From a checkpoint of a small sound classifier.
Training: muon at rate 0.0019, batches of 256, held-out accuracy 97%.
Data: trained on short read English sentences (LibriTTS-R), 26041 training examples.
Rows from block 4, named by matrix and row number. Rows with one number belong to one attention dimension. Each number is 500 + 50 x the weight over the matrix's rms, rounded and kept within 0 to 999. All counts start at 0. Numbers have three digits each.
# q: attention query (model.blocks.4.attn.q.weight, 256x256), inputs 192-255
# k: attention key (model.blocks.4.attn.k.weight, 256x256), inputs 192-255
q.150:568522479466413460442379453469573504460528516499603460540566513439495493420467547517468539461470553521709490452487475455574590557391507564460492463543531494474432503600525558416540437518512537
q.151:460475412479453540547492439484513434532564491539585506460503459480483494568478491589416458446518484467456482529426525551556489460389583511535442382507535499462504527554464557527548492496556516
q.152:486508430481462436556505549414512477446488515490424446471454503523608531459529505482427555482492556446488470502415521522572501543534461636489566562513433534559453496467516588501367479548511427
q.153:355499502412489523411405660538515417403554594493523471494435483500553491513455532521503468556445459501552395644513516428494465537434475554489498521486451417515575457534534507519518463480476514
q.154:425450471462514509523491465499446473514464587542487496459579487537541505504532469477455443513500472509493483578585501509440558473503526454518443440525555420514423430471476441516524532479566492
q.155:474475572543486527413499490462494567504479514516482549459496487400536570534585509555503485431523465478549497528497440542499537477546547426552429481550513460525520555459538510588421475547453525
q.156:481506491505509521526503462521500487500470539526530513470540501491477512500526475524573505389506442529442531478482462481463405405510485533487508470492544476591488518510479494519533576478493485
q.157:484461503494436439495495452544459529475467482510502520468522501575469391581508546539444485453548478492485533583504543564445449396521542542519485614585493441501451497508433514519481496552523567
q.158:460528501487425482540508484496536486441491519475474581391518463500608464467502547416486455465470512441474542438445463481421499539448508482505543462436522444473543522460494510449505539473524516
q.159:407559544426460483446426578467500550440491495578486479459469456525540508544459611518488563438426506519573491469504489502538463505525571488614446445517460540505521519500484423551595453512480546
q.160:449526404498518423480519485598465438543542533508480520398523535506445469535536469464531590429473518524452539502443552560535513495426553399562438499426607572416551509451467425500503461517459455
q.161:545440520403539455413503451502500451505463472484506593488542435467489526475549542469543463425335443465476590471482491526473527559482521489430494489488505532516433473478474541590570411473461599
q.162:469404513553426466598480480527526439487515464414507548604523461488457550582461451449487465471433556449552399450463501434529479521542401492500484500515515434525513557549421510404478530445483442
q.163:523486475411497503541406509443413543516500473536616572412411481450430483529434553409539491523520506453514459488569417446500543550498476393535484515545360552507500526439501471544414503395483479
q.164:555533458482437489575523413456518389436497525534396478475508485411469589496476595522495603442383477453453546567481522458565435504563570423483529422459396549519575576497492507532473435551450477
q.165:477445457448587554475450499540470469475480560558492573567517548417468426519488467508578497494514450510478441443560531368449449555458412524443509498441441525565499460422538466433624525468390426
q.166:518539554509487481497478517462369447489485482542549543441462444406462563553406469442472499481477524495524478610499515584536537550478449477501497545627505517541612389504464473513487561432491527
q.167:505423544475477560468523540465548486547556393582573609550508470493547544549525403497485470588483595494443411528469559540406482528487496490443408523512505493404528552587547484484548498458561539
q.168:561478437444525437474619424469529477441509470516596529538487516436537564466452465517512471540529518601569460571533556453473361515544539513568472544478506474545518530461511459468504529551560506
q.169:530513387466446505547481485537469413401550556436528474494426440455551459413458554463512487520483442493576489451515565498562548505523398436504542466547513394507517452474460512490424571531477546
q.170:398529526457570536486513490440472557526458503460455558538462512556517476597435488498540416531484490537429476428602516458488545491535604475592477465449446496447428467525420527451608542480539546
q.171:559430425440527479597635505498536463505479469473545509482380509511490452508522458501564484603488510467474569552544501561514459495506552464492519543529469574583579578418684459486445558432452444
q.172:468539471501558441530575384583508519474404551529495540565482469504485620506507473526542493588472454491532568428526474467485629500499547438408539485502566538445581524460537471536535594516540430
q.173:482463445471526500527453512428552495491403540412430611577558623473408638459426433466453524488561507561609600502579422392543565439509550496559455510358488493573410599446445585471523430524581562
q.174:484437508441504487451527468569498491528494530575515464598445515509496508444437437485553524571468426475471480504540506523526544483501482503536479551413505517561411561447421464499493535496496441
q.175:441512502455511496441488556582514484509392519513538404550551496529469453508499521519434433519489425551516481470551454516567502484583500492476590555501487614497487483504470552479493491548403497
q.176:516618505434412462527497472575488440455512498526550556462505457464520512447522464535477503519457449510482563503460480496487530448495514525491376528650564515491471501611528470484477600463472448
q.177:470509400555457455489445497464481524572421541485517474482518521373399536535517519527533434459522488512517549590477477466461463523511556522520566497488501517497472452436507488551433518538510448
q.178:537494538501480426465461492523508484562477568498577447468468532499495449435427513373474507500440552525524476462502545479663511506527364555513469454517540465555520452435477468542545474581555498
q.179:530441384456424476456512501503531483496542565534406518459451573430483563571482477476491472364549520538554458563508483548489489461408554428523464512565505484556537556489502490588485517510518493
q.180:545463530503482540519451430461477568529535515519476504462480479539516511550430536558487546426425553508487491467469504541477522449518464434499493448543590505503446502422448480539519435458443566
q.181:552403464406487523520548508435431460582490480560458584511488452601450505456540459521522461500438513524464488497598500529515539529561451426399496450499522490433568445475590576573510604503509579
q.182:486484373459580566594566522519459536473519479509570538486458498517586555446536530521449524458484564512406412481606460515525404532503529501529519490518417493495478516576541410520523503500515509
q.183:510470466528456518488467551477501439465487575502463401398544524490522512503457499514479468538566521489565521521515546544541490444469560496556533456474499518447540419492527574477484536533454450
q.184:468483553447504492537527535447421552469557569447484550543507493534420468408495471472573544490530536517479553576491492505518483458460550508480538472462590474486502490413424480472495451550531498
q.185:491481573547598475505550483435469559442512533542534475462491508526487510543450487486597432473476488447518529395511439488446557625442494489524417515492548508542400526514526438555554493496497563
q.186:520503527483413420541474470456492500504472520512518444473494585519427432511476485524528584495484468430507553532443446601495504524450591429480516538465508523526445530483465411463578462536476470
q.187:493522523581443558427498475571458502450472501456514483550504493527539654442596533516471432601498506552532481462451488564466518513425563458503426584436509519470482473490516531533414502495537538
q.188:483456582481541435460506462481496515538534409477563478441468470520447499469417519496594527468470555493455508526457507502469499493495482581513587564465482506482482443544475441427556544465510490
q.189:467499598492469414513503399455509492527457527478469493480437476472452472495413533448508400511397444496472506495607550461487511498515549442523547471433465438509535510481493522532591461500551607
q.190:570557420498482475539464538479563531492485504556500423501531483453475461492434612479565496478474514476536494538580548519417559512491511491524609536470463513452632495456481403538476432434487500
q.191:515506585523555539457453459476539550524482507506431386520401529523529593426460489485527485475538496480547512463486449471538501517503531496422447510411642567516506487493486512552583430500429543
q.192:462492510450541472430463549605523539544503534523549530522581410484561477497411564494468485507495526506467516547617492534551476499468548524468454491472503524570564487541383494530493469500572437
q.193:421425514504549538392493467469464506421465562582496566523402573542493521466475547494511489518490497517528458447453578529477510596593489464471578460564455458451527447498515503563505437390461470
q.194:486490482533501479474573501563529566544502549521419492530501485493484526496490567353534498509471543549525415420395492407494532528492565468505571595570543578477519504440534435583512567535504502
q.195:449547512550393570562488465544521440542460538520505437536462584426595483491540518508562472559456447545522503508512566462512519525535439563447474418522476586547432525562555500510500431519512508
q.196:461509535454512504499504449459575532387448542488415451381499502416623615471483466539561604524447540490502500541535491503441596611564514544493499427560515400490468466533588492522527498585510529
q.197:475522453443513533492544491495537540475497484486546477518461445462497453498552453532529490491474495546505465522471535552559559470487513513435450539420502499459410447524491411459461514452433556
q.198:485489518528589477494447617495451488456534460409617521441569502482475465439535574631498489404547453606445457496580598557488484544484501530565501534489442524507507518554397506518522496517514547
q.199:557451509517569508468514561486398479534509435499535399496526445542550576403499530515329485505340575490477461458562430554476489483567516543543514506586460502462486449491508495475544471538626556
q.200:473546533527473533530515498526495499564526478568470422480481521558496400432570504468404516542533530511477462617574466519524427531517517449466534418550456462461477466511515397567498367506608544
q.201:475549414507594547675471552432455515486465537499533412420474458506567460457500517582469602581456472429599417407431525492527572473567498504532602596504410550562561508520568521408530591568467512
q.202:528482478546386411451442552503484610564610495523466463488454520564339488523492466507548559485464446550482476525515504477482560444531483506528427432492513473514439453542432568547537386477474465
q.203:580573422577386458519519535515605526522456519537319478596609570398529580418512530497417512437453541505577444489451579504527466575435571467508440417530492538492575480487490479512523528555568495
q.204:480479550498569610559519460573449390515627469478488496394454529505512573458537513476494473392498515456528492595588429422443522455496494487575488491380555561375454515464522462517554445585518532
q.205:452407490540600534522448564609489525486480425561501610442606480512523515490479577395459548468586520488497553457488554505470458458487450482529573518370532452474590571603522484535489544462539481
q.206:573498536459452563451504490425603472483468506489420449551500520422422584463574504543511526620474455517415503466517476431533493492560458452406552470494505418510526480346511470580561518501589418
q.207:460484386485542553531526420519566500559494585582471505510504538471483587475600422430507452471506536410474384491501430474532432508577494575466526425425472463510432454541554435544547491516503510
q.208:427444528492562380423454456454508489530437525503554510542426547496517345451570427503497467553496472442454492556534525406556456541535460484460471490457428547569495509491530469457569497406553597
q.209:444501526421523456536454486490568502501423512451502506541511435439610459469600535548531481590454538470437474473438615542457439575492473550503513505588511482535500521499446514530507479414494547
q.210:454527459514434475431496506544599499641591578521536533478566516531505492465591424529485581396457552552457406441442560471428494517470492436519421527534511487574514502475570537567425473534474416
q.211:562480507474616467558640526410487428472476468482441545518528428538501542473537496506416549498489467477477541451483531442511470525437551467484523464458446461494562431472476481584483530489437551
q.212:477510521444510475516562412501491509483532573481510437468485431515450407516492553537478439439531540572489575465418470550435510438538480518445545470485531486521464519495534467475473450476548527
q.213:504535515485506556532506568572519465562560447490578518593467505410565433492465537444532425492445497525464472528528475508506522538567483475500479426535484565428476520543516463460561400483480476
q.214:535489426547589532512520555576504455495540535440470461527437449572448531494432522586488442506452514520564495492580429489527477415515621526560491491378494404488561530457454525281485499569546543
q.215:469449566469517540488512483484426445496529454491451551474495437459517534445418454461567453487495622465497536515467539543485525458425481498476515495562557511457540445444513537544496437504589543
q.216:575395526429544623495453468538540512590572466459435532579409481437497490441535437522483487514448575490453535556489548451561576475515431497459547442418453498585500410424522481531543536533511472
q.217:457463589504482417506589553540523392377484587513459519504513499533441479476519493457466455477530489504571494465482500495505479473531489362503514487499425536536515472588584505470476458541564462
q.218:419571520500475514520511484428487402474460448614533487507493510450511426552571528444520501526488549518581552507586499580580500509528442485529577591452429455518586436487530463508611486533483489
q.219:456473514454437508544528517578515531497540565515521530518488563550448455548415477513551510524464542509540420543529409496399521528492456533561440496504391485524506522498374573406525514445380550
q.220:541460560612437530529507525472497523460510498500478499465536519569463443570525455484522561442512468526565531588550422457451532498503530480552405507495568507501480515589508450449523436512415380
q.221:519574471420472432596541463602576517493604480559504503549591509537555433420555549437470517521478526522503458527490548580449571374522567441567576531586498552484544563457536580539532453496589441
q.222:605507494446500469502469470562496474480441509507470572553493527529403501514546392523579573543403458563416472456481539537446534515444519541569477451460416542451468509489500463548482574432434518
q.223:503469584504495398557547490499528482499511465530548447505629484522453528497467576465457407500397524479523556525507517531549536488502419457501535477461532371471495533562576569545458509572517464
q.224:398568484461495509445459553505482426487498461552510486511565529522550471528552453478408488501542454551495470449537476425423454492489583546371450522511563522513500478532530517567490450512400535
q.225:503558490545540525492588481536408576549618494493487460456449465538498481632527550530446551487499516434510496442500472538485468432494482465516458560475502479508459462628442564480488498501561450
q.226:495372513543425582513412473504394602552484554525471488502482498451448474528466580530559392623459463523560477548540531590484579415440531485465618512511449524532502489406448434485589552444458472
q.227:439412474390542529551475470554509583445437601477506520555557509505502558470514543532526406422442469489551514488470488508494578527545519493456549514438429426494450496528451508498498519393448451
q.228:427479468496473514521463423463484492513531523430481544524450490506456491442447475556545521403462483435455441514467490513463379531571534400521450455479417563477550516581573496484492451520495481
q.229:457538477535547456505508523503462486398477477490535520421502538539439573456471486530453447440580478446491518489476500603587510564483503398491369516426452578479463440497551524572467472431430501
q.230:441566499597544588471503495457565541532512525507491407565389469430615519511463477542511573473499475513515415453594529552397424482576510497398565514439498544532535471456442527487418546568456514
q.231:493390557497452410468548437480473509424521496530490514438562537519487351613521553546606525502456521464513490536521441461546476504464450423435559517542467490605516572499486488472558487444461533
q.232:533438439463420500435557545600579543398409529430404514546467499582520578540544501487576399403534506485514433466607549510505436466514489527516428513406464469443542450590564448439586555480475461
q.233:537454522442502503394473490569476541475410517457515469439459560601548509588412503556573537459465407520494491519514468427469516467409533434548492496539447466562443412571520406501421534444583486
q.234:502477429440483536481501502523628493527450495530523474505468448481432381542548443510408438531506564456571470494556490518489509548574479573532533527388506466603465510405487539598469525459583450
q.235:503447485422478536653578468475521613494466441461405492578570393507461546560429472501431512516483541507353493470418495462547578563415494525507407461499521407433483593465576494487528493537443521
q.236:509395502504610544453462558570472419444539506490415366540379477683536507562540435567467582447567471565568537506525506513494414551523561471536500580450482423484472510467454438542482551549498517
q.237:597572490530502432516531531568504444512593397604476522418497522387458456567520485536458495521527456478428535536513615456399530541470470467494566486477513494499399517474498510514452500471527531
q.238:471470613503462414464528474608495563430521417538557513476476544486498418490553536635585534462514630495539535534515507521388446554450455461453459448478555514389491513473534518550356444541434525
q.239:439552539489479511486483549543545465510498496506496493577489478491500600385443390485373494553465580534528496486466516415531408460450498525512498498502442523411533539546566536471594504574550498
q.240:518481499447564478564526542490435547508503469474487584557451497589593502532498475560525579515533499474443401487565455593552550568523515476547500547479544493469517498569509503455588433612488481
q.241:582560336552590499424542447483475514468556474443473525448490497378558520456511561590561425442603463530417418513501579515585511493508579491454499548498490499504451483481429487553505578570541481
q.242:568452517448522477567515407484511496359458514436555488467550513551495471483487500529495609515555413493505545522516572433421460592504540495564386448500541512557491508487535469577558452447537519
q.243:548499580467541517515536520451473422487494513435492532630461401488404527550475494518454535496505510542515438418525416509511430595565512568502505444545514503367477528397482463435501514543545523
q.244:541457414519489465484442478644406556527500477429543377509495554467527421523481578470494558496471438417484558466490465575521545538442586431454505535584447462554468546551526449483450534560432560
q.245:505498526606560476387552565470613459428417547438501583531438486469462544488470496500508544582567431546501564458494561502507442468600436400520517468551465519535590536482510436481443439576587543
q.246:452495497521485493513547519447525397475556588506437431538512531513472574488588477470551444651452459502520478556449475414519514489490527492512522619466570482468500460556543464473565546468531479
k.150:517473525518505512463593458466481487545530472542478424502481447502540511546497429469473494519542542508476481473497419489477489536455493429416537542490513480510424526495494420524519457550513575
k.151:487491550454553463459546469582410462467506548508404425434476405593494415497467484521494493556516615550463456446536537488492471512574605413432515508529521562402462485487528520462519562514556477
k.152:474448478546476427512561559443403509547485504513523526533624530456445537428506504534544429496513476481551469534455522537510477503633594524514487551460466548417417482476540538471470600541463408
k.153:507491577536388397531562512527552449585492560595531521562563479455492475503439472432508521541506534566518478461594449538490565546415431424488546516478472496519430535443505496480497552431535496
k.154:521521414513496501459450508522505518495389531506527480464494485516481463518479406508573511481546493468424539399440525482490493502491512568503520486460521478496532515546477411593575507608543507
k.155:487467498436458546501498456485523539630489531424478565494485543480490494558529508463498425488502553502477398479531382393511428609493512508572553496507552424329521513507530429513538576485563459
k.156:427527472579454542407463461489496543478495553469499483447488519531493455557493483503472509544498477552466557506395534493528557514501469499495516451549572454502585510541429429484542506496542475
k.157:496491455526485483449540570569593426485477499510512500480484465510481552445455464505565473563525441523445454433525494476561588571512520557466522437488453425474457527488589548562570578525526539
k.158:472533427471486462444415513436456587496505398492456507538473528477504527516496459532533458467549561529544521465523595447516509477462481467466451530523536450469562387408481556486499447566456408
k.159:508503558462504457405471525534492516559468452566553510543493517506508486519542525479473485514561501483481499491547488476488458622526539566426535545490516496457442465455468373472485487494490488
k.160:474496447530533437500559572502532496523420533553489507601471471503449494519542551426497457540456541452478463513483489492488454516449543601605491525553522490480484640477511540469543417480420468
k.161:522538446575491499558616442484536426463476545444582569496542479548427519477473437415521373472566495496589462502491473447579495500493431490483475494547486475526480447577530648532554523461447508
k.162:483447427446494496566478467527377448424498575490572501461515460516462545496533465496528403541492445526477508482485464536588603400534526465556488496484443463457590572544474513537463546539602572
k.163:486500550525496415458546473532491516489498504544603510565514492452570405481480531570479470467471544431457527432540402492463514522513470478402573544478531461518540490546505439569368533445545585
k.164:486461527495422515473516445409454561517538449553489545476513509493463522513452577403617405433561486463542484450541521476468608471524500515479539470537505560506420534435517472480545450561542456
k.165:446507446497529475547444518508537474489440525501447513487571570509486486515543472531491476606480566450428580491568473447474504527490557603523506487595543548458526487446499471484434487644542634
k.166:513555471509515502575575565448466456475425468458441496459482464442442511501533427466493525482529439474499519444464474537473558552538401490517524478551506492459652511469589509375565449511487436
k.167:420462496468499442411474383541504527576542540503439519577585562529497477510516483434542514459481576513610489439531445497585583475552510453506492486501495580502499559576449479587503442528575442
k.168:460568580520477563490432477605598607469476485429430506458515349443483480449446510476567476482468544537536402514624452464512505542469421493551412507532468464563381513446414518555487511417457479
k.169:562522539446488544537496458524540476494547474585439527545502487586483469553450452469495521443499471592500504497620434561568510465437498440440416517515480483520538422508546458483425478461506401
k.170:531468574522511580539472478551568523469436579451396467563463563526432469524556402494489549468448511537452452595563478593498464551425471599560493485435553500454523352491441523536565440524513548
k.171:397585507634471436517536545497490468387421455489511535455531533572522514516470451489558509584576458447407587511417486400382440534607504656474576493570477573505447511583569520471522600494459555
k.172:443483547457541453474502547395429480553474434587528453480492522551539562409467529453498458537440406513460537505508415437420473517474506571494433511533419577528481557519485598466555515518422521
k.173:444483489517567556487507503566422505534526587416491485587477520519440467460513499571486522484453532457531464361497426488544522485378495572518504457437499528523483504523560498521517452580514511
k.174:582515552516494372597465552463510465377541557557541491520526507514507512520471464505446518536462496508512609494502511470492517449485494475503476551504539527431496541454559515507509519493511418
k.175:592444538491528597455494602538489482470566555558586389509597530495526485583513557455414489440436411464532543587623460545600444513525550559476531412466537555411469431574521467435462523569514448
k.176:379352579387423421543532529496550482567547498502573491564414478450454499464501529515592459497496514512500491544495464505497602524547536425514491610508457505538444454456506477515475508402501566
k.177:469526505561501535446522513557505528501548549473524533490541434586439434439484601500497634393500397496493470625527485581501450476384461548522503416589540530460568449552536456516544469471365532
k.178:547545501532467448493430536488574470525439529445539429443475498523480383513540510422523508493515452509474528503510437611536534506565505406410526451525514486517417517469455502583506542569469488
k.179:632489499494514542468569410475534537542519494546506492532517598495440550558483502580482542518434501671476544574482472566435507530431549472475493554606498456473453489433456536496490525465491476
k.180:447525614457474509454527486527499542584485569454494459549472542486478436479538506444465498447567502490524513446472421595455479506482550518557555442521489450503476532518447451465401426476500421
k.181:494496492473474454519564484487576462497549450443468426436492490554551496497513642516483468432606465491509511519503473509476505467453467589465578553462437446413493475506532482598604502423513453
k.182:484397514477512560489406433464462519569493522478530471443561481492494509565502594535465495473427472540502550444494519539533405590452516482488532463462427590487595477481602427489517471602430481
k.183:444530515525592541511578541432493497506483408485437413454540436485521522485486517611553515548414475503462466467522451499516535495499493416548463483493484565600515495507494514540421514438545423
k.184:559526520564627591469455456482406537555595467398517527501465416540504486447467479483527487525574462439495571568510604460516526419469538540534625466442490522483535496535425427503482428498481495
k.185:528560559516567467461444469410509555420494475407595489480498465480508527541498547523462577450516466511364443506483443571465470538453509446441545480458481534540393505484398480502529467556480495
k.186:600610520439461513535440509477464455403499448506574454450479465572585510473517529499483501476410465493436496565460456555517499461409497588479517520528603419500535485450540554478539490468461599
k.187:466439574450460517428491474563572511508486476507459467611438485508468601593545597487424514473517581502475512465522466500480495515477536438413477561481546506476471565465485484503526511530459444
k.188:555523576481527488489526504493536512509556446553474536460458444420429536469479464527500579565570426507580443513422518434541549579456517413401499551579479577450477492461536499543533529538508480
k.189:486534574442472486486440489535481542414484525405409594513488492471428529528446422515515611489534546526512548523562536449572535503485611423551470468488563501571472441503496473596559523505449457
k.190:553432428487458461555501508480488509584537410534534389496435463380483475403449491427479509425468607569532530512464552546544558434548486469437431412480516584549595506500462452519543490552568611
k.191:579490504476514522441537459469459513440410484434374506573445559584474504523482487478453474471574566529492466522542501508466562411489480539515520530483551494488471519474470430423361492516493546
k.192:544425399540518483584504509544491471402520539581405436473554526522600414551526547650471517442439525495588486537585478571447477540523426523458518493502569456491465550486495502405466557495505433
k.193:566433485515514423562548532424506450348528510470451527558511567533472488497450474415546564529474590480431527545617496571482479520462469378585465490501510517481580384570490498545527439481528496
k.194:492526566552560434416406503557450435559433461496429503540447399533577502498494535576415563559589520458566497468480569448435552506454511482558542486499534509436476475510530493504498522502550526
k.195:449592472458480441456482440438537512507449501401525544478392515496526575540555555473473499541510519444501468503554504466492414442483504533483522512572544531496444455519570574527483472414459544
k.196:522554493480510458472465564433521542615552552508396436496432584504486509537530474495507557384512489477434456437592569535557593517485460474488462515444488550527503466505528573519515468457401545
k.197:621549555465524536560509494527486418554528475482477561520464453396439456556577488382494620436528547516495512590460503420488489518510494450510422465437546472566585482481558509557510458473528497
k.198:496584476459406547429444562547509577489495464475523452484493527480513459407500421503464482427476455477469545471701459594478441417587412542446539528559485531459513483500502553492491454518564441
k.199:514548573532505500512605533568473396502513473472479361535449601501510551488601467493526501458513493448484487531445422481543585457562443557383489523430369486507455505509565481466528538463526516
k.200:480565527521456511540542462483558537633600487550608540506366568501462529552528492438427535456458486581550489539540551524503474438557463557499547535526488377494512513569447464450629519539546493
k.201:497444513497456480574510506400544422465516548448591403548383500565548525467578463555427494492457444406433481370557557438471449490565519478617514539509430442586395525487545508499526504463481511
k.202:527543519463508486519493504468451537529513490538455499454480546392385483463511445512446551461497438432551451538523467467502476470526559502560543527479538524483423475479450475494565585592433549
k.203:449541427425518512550496539505604458474521486465467551494492433420513501449480503445568479486524528552627476494535440461453504486454487532543540495469593423546553434482505484547482428527473499
k.204:509419583376551520562451453558473410578427480528477521511568526553387487445526558543493495480476447520383495504438530484422550405584503473520510596540546472451442504540557522419513550446531467
k.205:567422515525469470392508493523486655455482466509477498489534509458537471490610455580378502609482545446575574446455545503488514465504526504515467484498485503409531521517585540574562538382554573
k.206:483509480400440554528455467526498478465521504531451477514585522514453472537534529521544493542494496535465450548453524482531533539527528469450550481434516392417544493467382559455448419441511523
k.207:458534422437536476486456544516485594473564584519506485433515482398473446481498515469521496522603518485486504561597525392581605507459510503564471480378538565541470541449494538462511508569535498
k.208:508553430530525531516463511444416498455481513460510423419407582488516505493553435516546531478446541434473411478574473515547496442522402493446532552528555488470475402523569441654500572478465480
k.209:513512555415468503522474539504496505533536633502550483470434532511520484460446495528566496538471420493527463468519489471575496540582440504541637487499516424555554530439517503556394387501540565
k.210:583482554478525620446409482474486467533512550488468495487508409539622459437470454505562518464412593549551462529506415483398550479552591545550501509515571507482477489517484538521476444505602520
k.211:487492501531542508439519561501470541439456537530578471476407509525529406500540516488479452568503488494506478625589509488549539465392464579519501523556507492425562491514481449506506549547398483
k.212:555518480481591527462465497480518579384532560507488542492482587446522549566485421467506620490488464484563471536398476537467528487547525532538494569448406479432517490433523487561543484516483480
k.213:469538525539598501532449424553510508532467536446418431548505473524484504459478551418540564516484491465515531414525487470443493543514491578500530500520516529492519590490506486612427462543536452
k.214:394544503460460506360462429380533455519428549594500610503501501472542485468522563482555474534502464431443571546463558482542491446483486519463497495408458512457425549468555522473503509536512612
k.215:604522532550448494431439620538506518492566474547503558520532543439509505457540495527492504526483473485493444510508457602454534358483488571481457465481413404515485468503477456438432515520585546
k.216:497576626508433525465499505541498482567516550441530498447493473540470460459501491512518528480503461516493388523559428476504430484430464458416589437476567471466550462496496480442520390494484510
k.217:500469456472467518436456511484445529534456443564501594558498551508512515417435497448470415481531483478523535522489499555542485538499490502526489534439517560476442584503461541494467482490576557
k.218:482508465480477424485466517460476524449412545461511485474450543518514443440398532440497440575446540460482523583555498467514421581479442443444519482503480508431521533485489431544586474497454494
k.219:540453432495540524475488413512490461405578556529491526509556427536463532540501426456513509401548460523431513506497415577556529464488458557488561510473566448535404474480590522499518624599506438
k.220:606512445498602391435566538568450494445567446490546553530610538520542495493457470497494426489570569533506427515525548521399530548488556550459478537413484562441586537473469567456477474554498533
k.221:424506563501498509484492519537541388521534492476482491495510494502464470536505496449468490517657473492507504491502455546498484512560417539484470488506482552488513504572458484467434507490490485
k.222:465486533557507405500557558470484573454528482479439455564425497579534467536540462470474445474481521454586434497495559510521561514498513483532443508528508570507548570504536484455450487499471505
k.223:454519470454520558416587475635483480572441509577593535519427438529535562488477396448445516462502493647540545413507471448501465518599449541516509467601561568480495511493465477524470568473578441
k.224:465440440524445506441479462539474464454500455451493491511473475491549496527502532511489540468434577415546579589556483502532526496504494525504569385432467412444513581454469603514514494463428469
k.225:530452453470503478465476451542573534599484445426470451502386485436573650527503582560492526468490475509567489530537435513524425647494511473534499416515462454549525470469437455453534541552349476
k.226:518471475454443469549544491541542466570533559572444446560541549565511454624522414441500510462461424557550516479472503525539469559464493429541452488487533431470477436472478486501543433516561601
k.227:554549525514495552494469448455546430545532508523598483430519403476449547473486408424520469509436490470525562470490461477501527472535480513561448442424392479517486481585431490523480508456450472
k.228:447432546493566530611525457493465389482477543495441477531444595549544591522373492604495435394479510503494522621606524429551481422485543546545406560476527510498536446492481418485528387506504508
k.229:458534529444499523494557486444461530485524391473550480413503545547532522464509501519596458467455557490450512475524511507497467532564518435518470454461456598479425490477500487391460447429596512
k.230:532574512490570476573484545430506451475534472568484466575562494472445508552514507500480572470517543515420420553458474534550530474469501519483483531576496461607540573504501451491562494540446493
k.231:534547545566515544428482507464504479477589511489436540443439489446504518540510536460428603517477455456530543488540466440468442515546489467538467558512548497528515494476533527487505416506396499
k.232:503509505467487538538440474505573499481531465417514439391567526520419483448561565504593520467451480504519525551582398398542589410445473452506457553476448418348567486442607573586456431471429393
k.233:535415551386474597403467526514524589557395494491493416530480528550495585468433519646581401540529468453468513546551545520383457472547518454569471422543477406465532363465504459507451641575496525
k.234:584515572501606493510490464560514535540462551340504591471529561512494345449569525536650455511443420541462432465530481490501498500563469488476515444442546443458449491582474556514452437503519525
k.235:477490547518517510458428521592494514547522504557513485533449568509545555550533506506509512502543472492504495507581466481484475407580508572514605449529498384487603527607475473485447520521450507
k.236:519526512521481483543433551430511528534569520466525461490460480429475477456473608430567483558438512551536500418498500500504479513536420457582458391417423486548392535485556490467533457438463419
k.237:475451447446501479452508472485569514456458495489520544468511591501495529492527542568501432468477547531525515536503456499515511533515448483504570481597480488527534459506437418497509488427519505
k.238:610432468559453472402472572529493483516405512570483494437531464480536551429592426565523480493480511549572488573513457533515492475467541384497463468391550533503479522657420490536458485525541485
k.239:482405511422500521522571519510509458500503484539588580486498555456498555508451642468477546486484443453507416487543510506505482479466589633478513471550501467486545493394495404432500539465513480
k.240:537504440483553492456471514563523540505582446473494534488460502433435508420458520520529509499478477478444427496446454577514555515495497463526528512397510464542515450420564496439341580421535491
k.241:442486553508497456601448494476562527425439577528488545529479549487393430497501502488479462526393521484383615539465404543493535441535464529518557534554549512503515527404500443484435503496469539
k.242:411393494497551471541490587474503533471538563404514515574509583537598443532562641494523500577564458511548495494505489541501441484520419497481525563532466498554540536529530534480542506504456511
k.243:473523409473487516547504543429517498569527471491461499459469428574518435488464526433617605516557538551512518561467581550487545606439473544536413464581454483520565487479487447463514501435497562
k.244:506583506554464536425441501458488529485513422568502514526492506447548567479498507472458428481540506489537539531506506472590566532468465512471416436466548661571530457462492560513553550459488465
k.245:517472499473465457449544536496492570491497435580502426520420479569499445485535416610489503470453530480501447495382430487442511449482458552497563579509464537408506494514480531453633520500459624
k.246:478510577443474525511464434412507465476511541496495462367381386531554532445435496596531465483487587449392497458604468519521416555552539497486513631563553509463527591463501520598469431499469481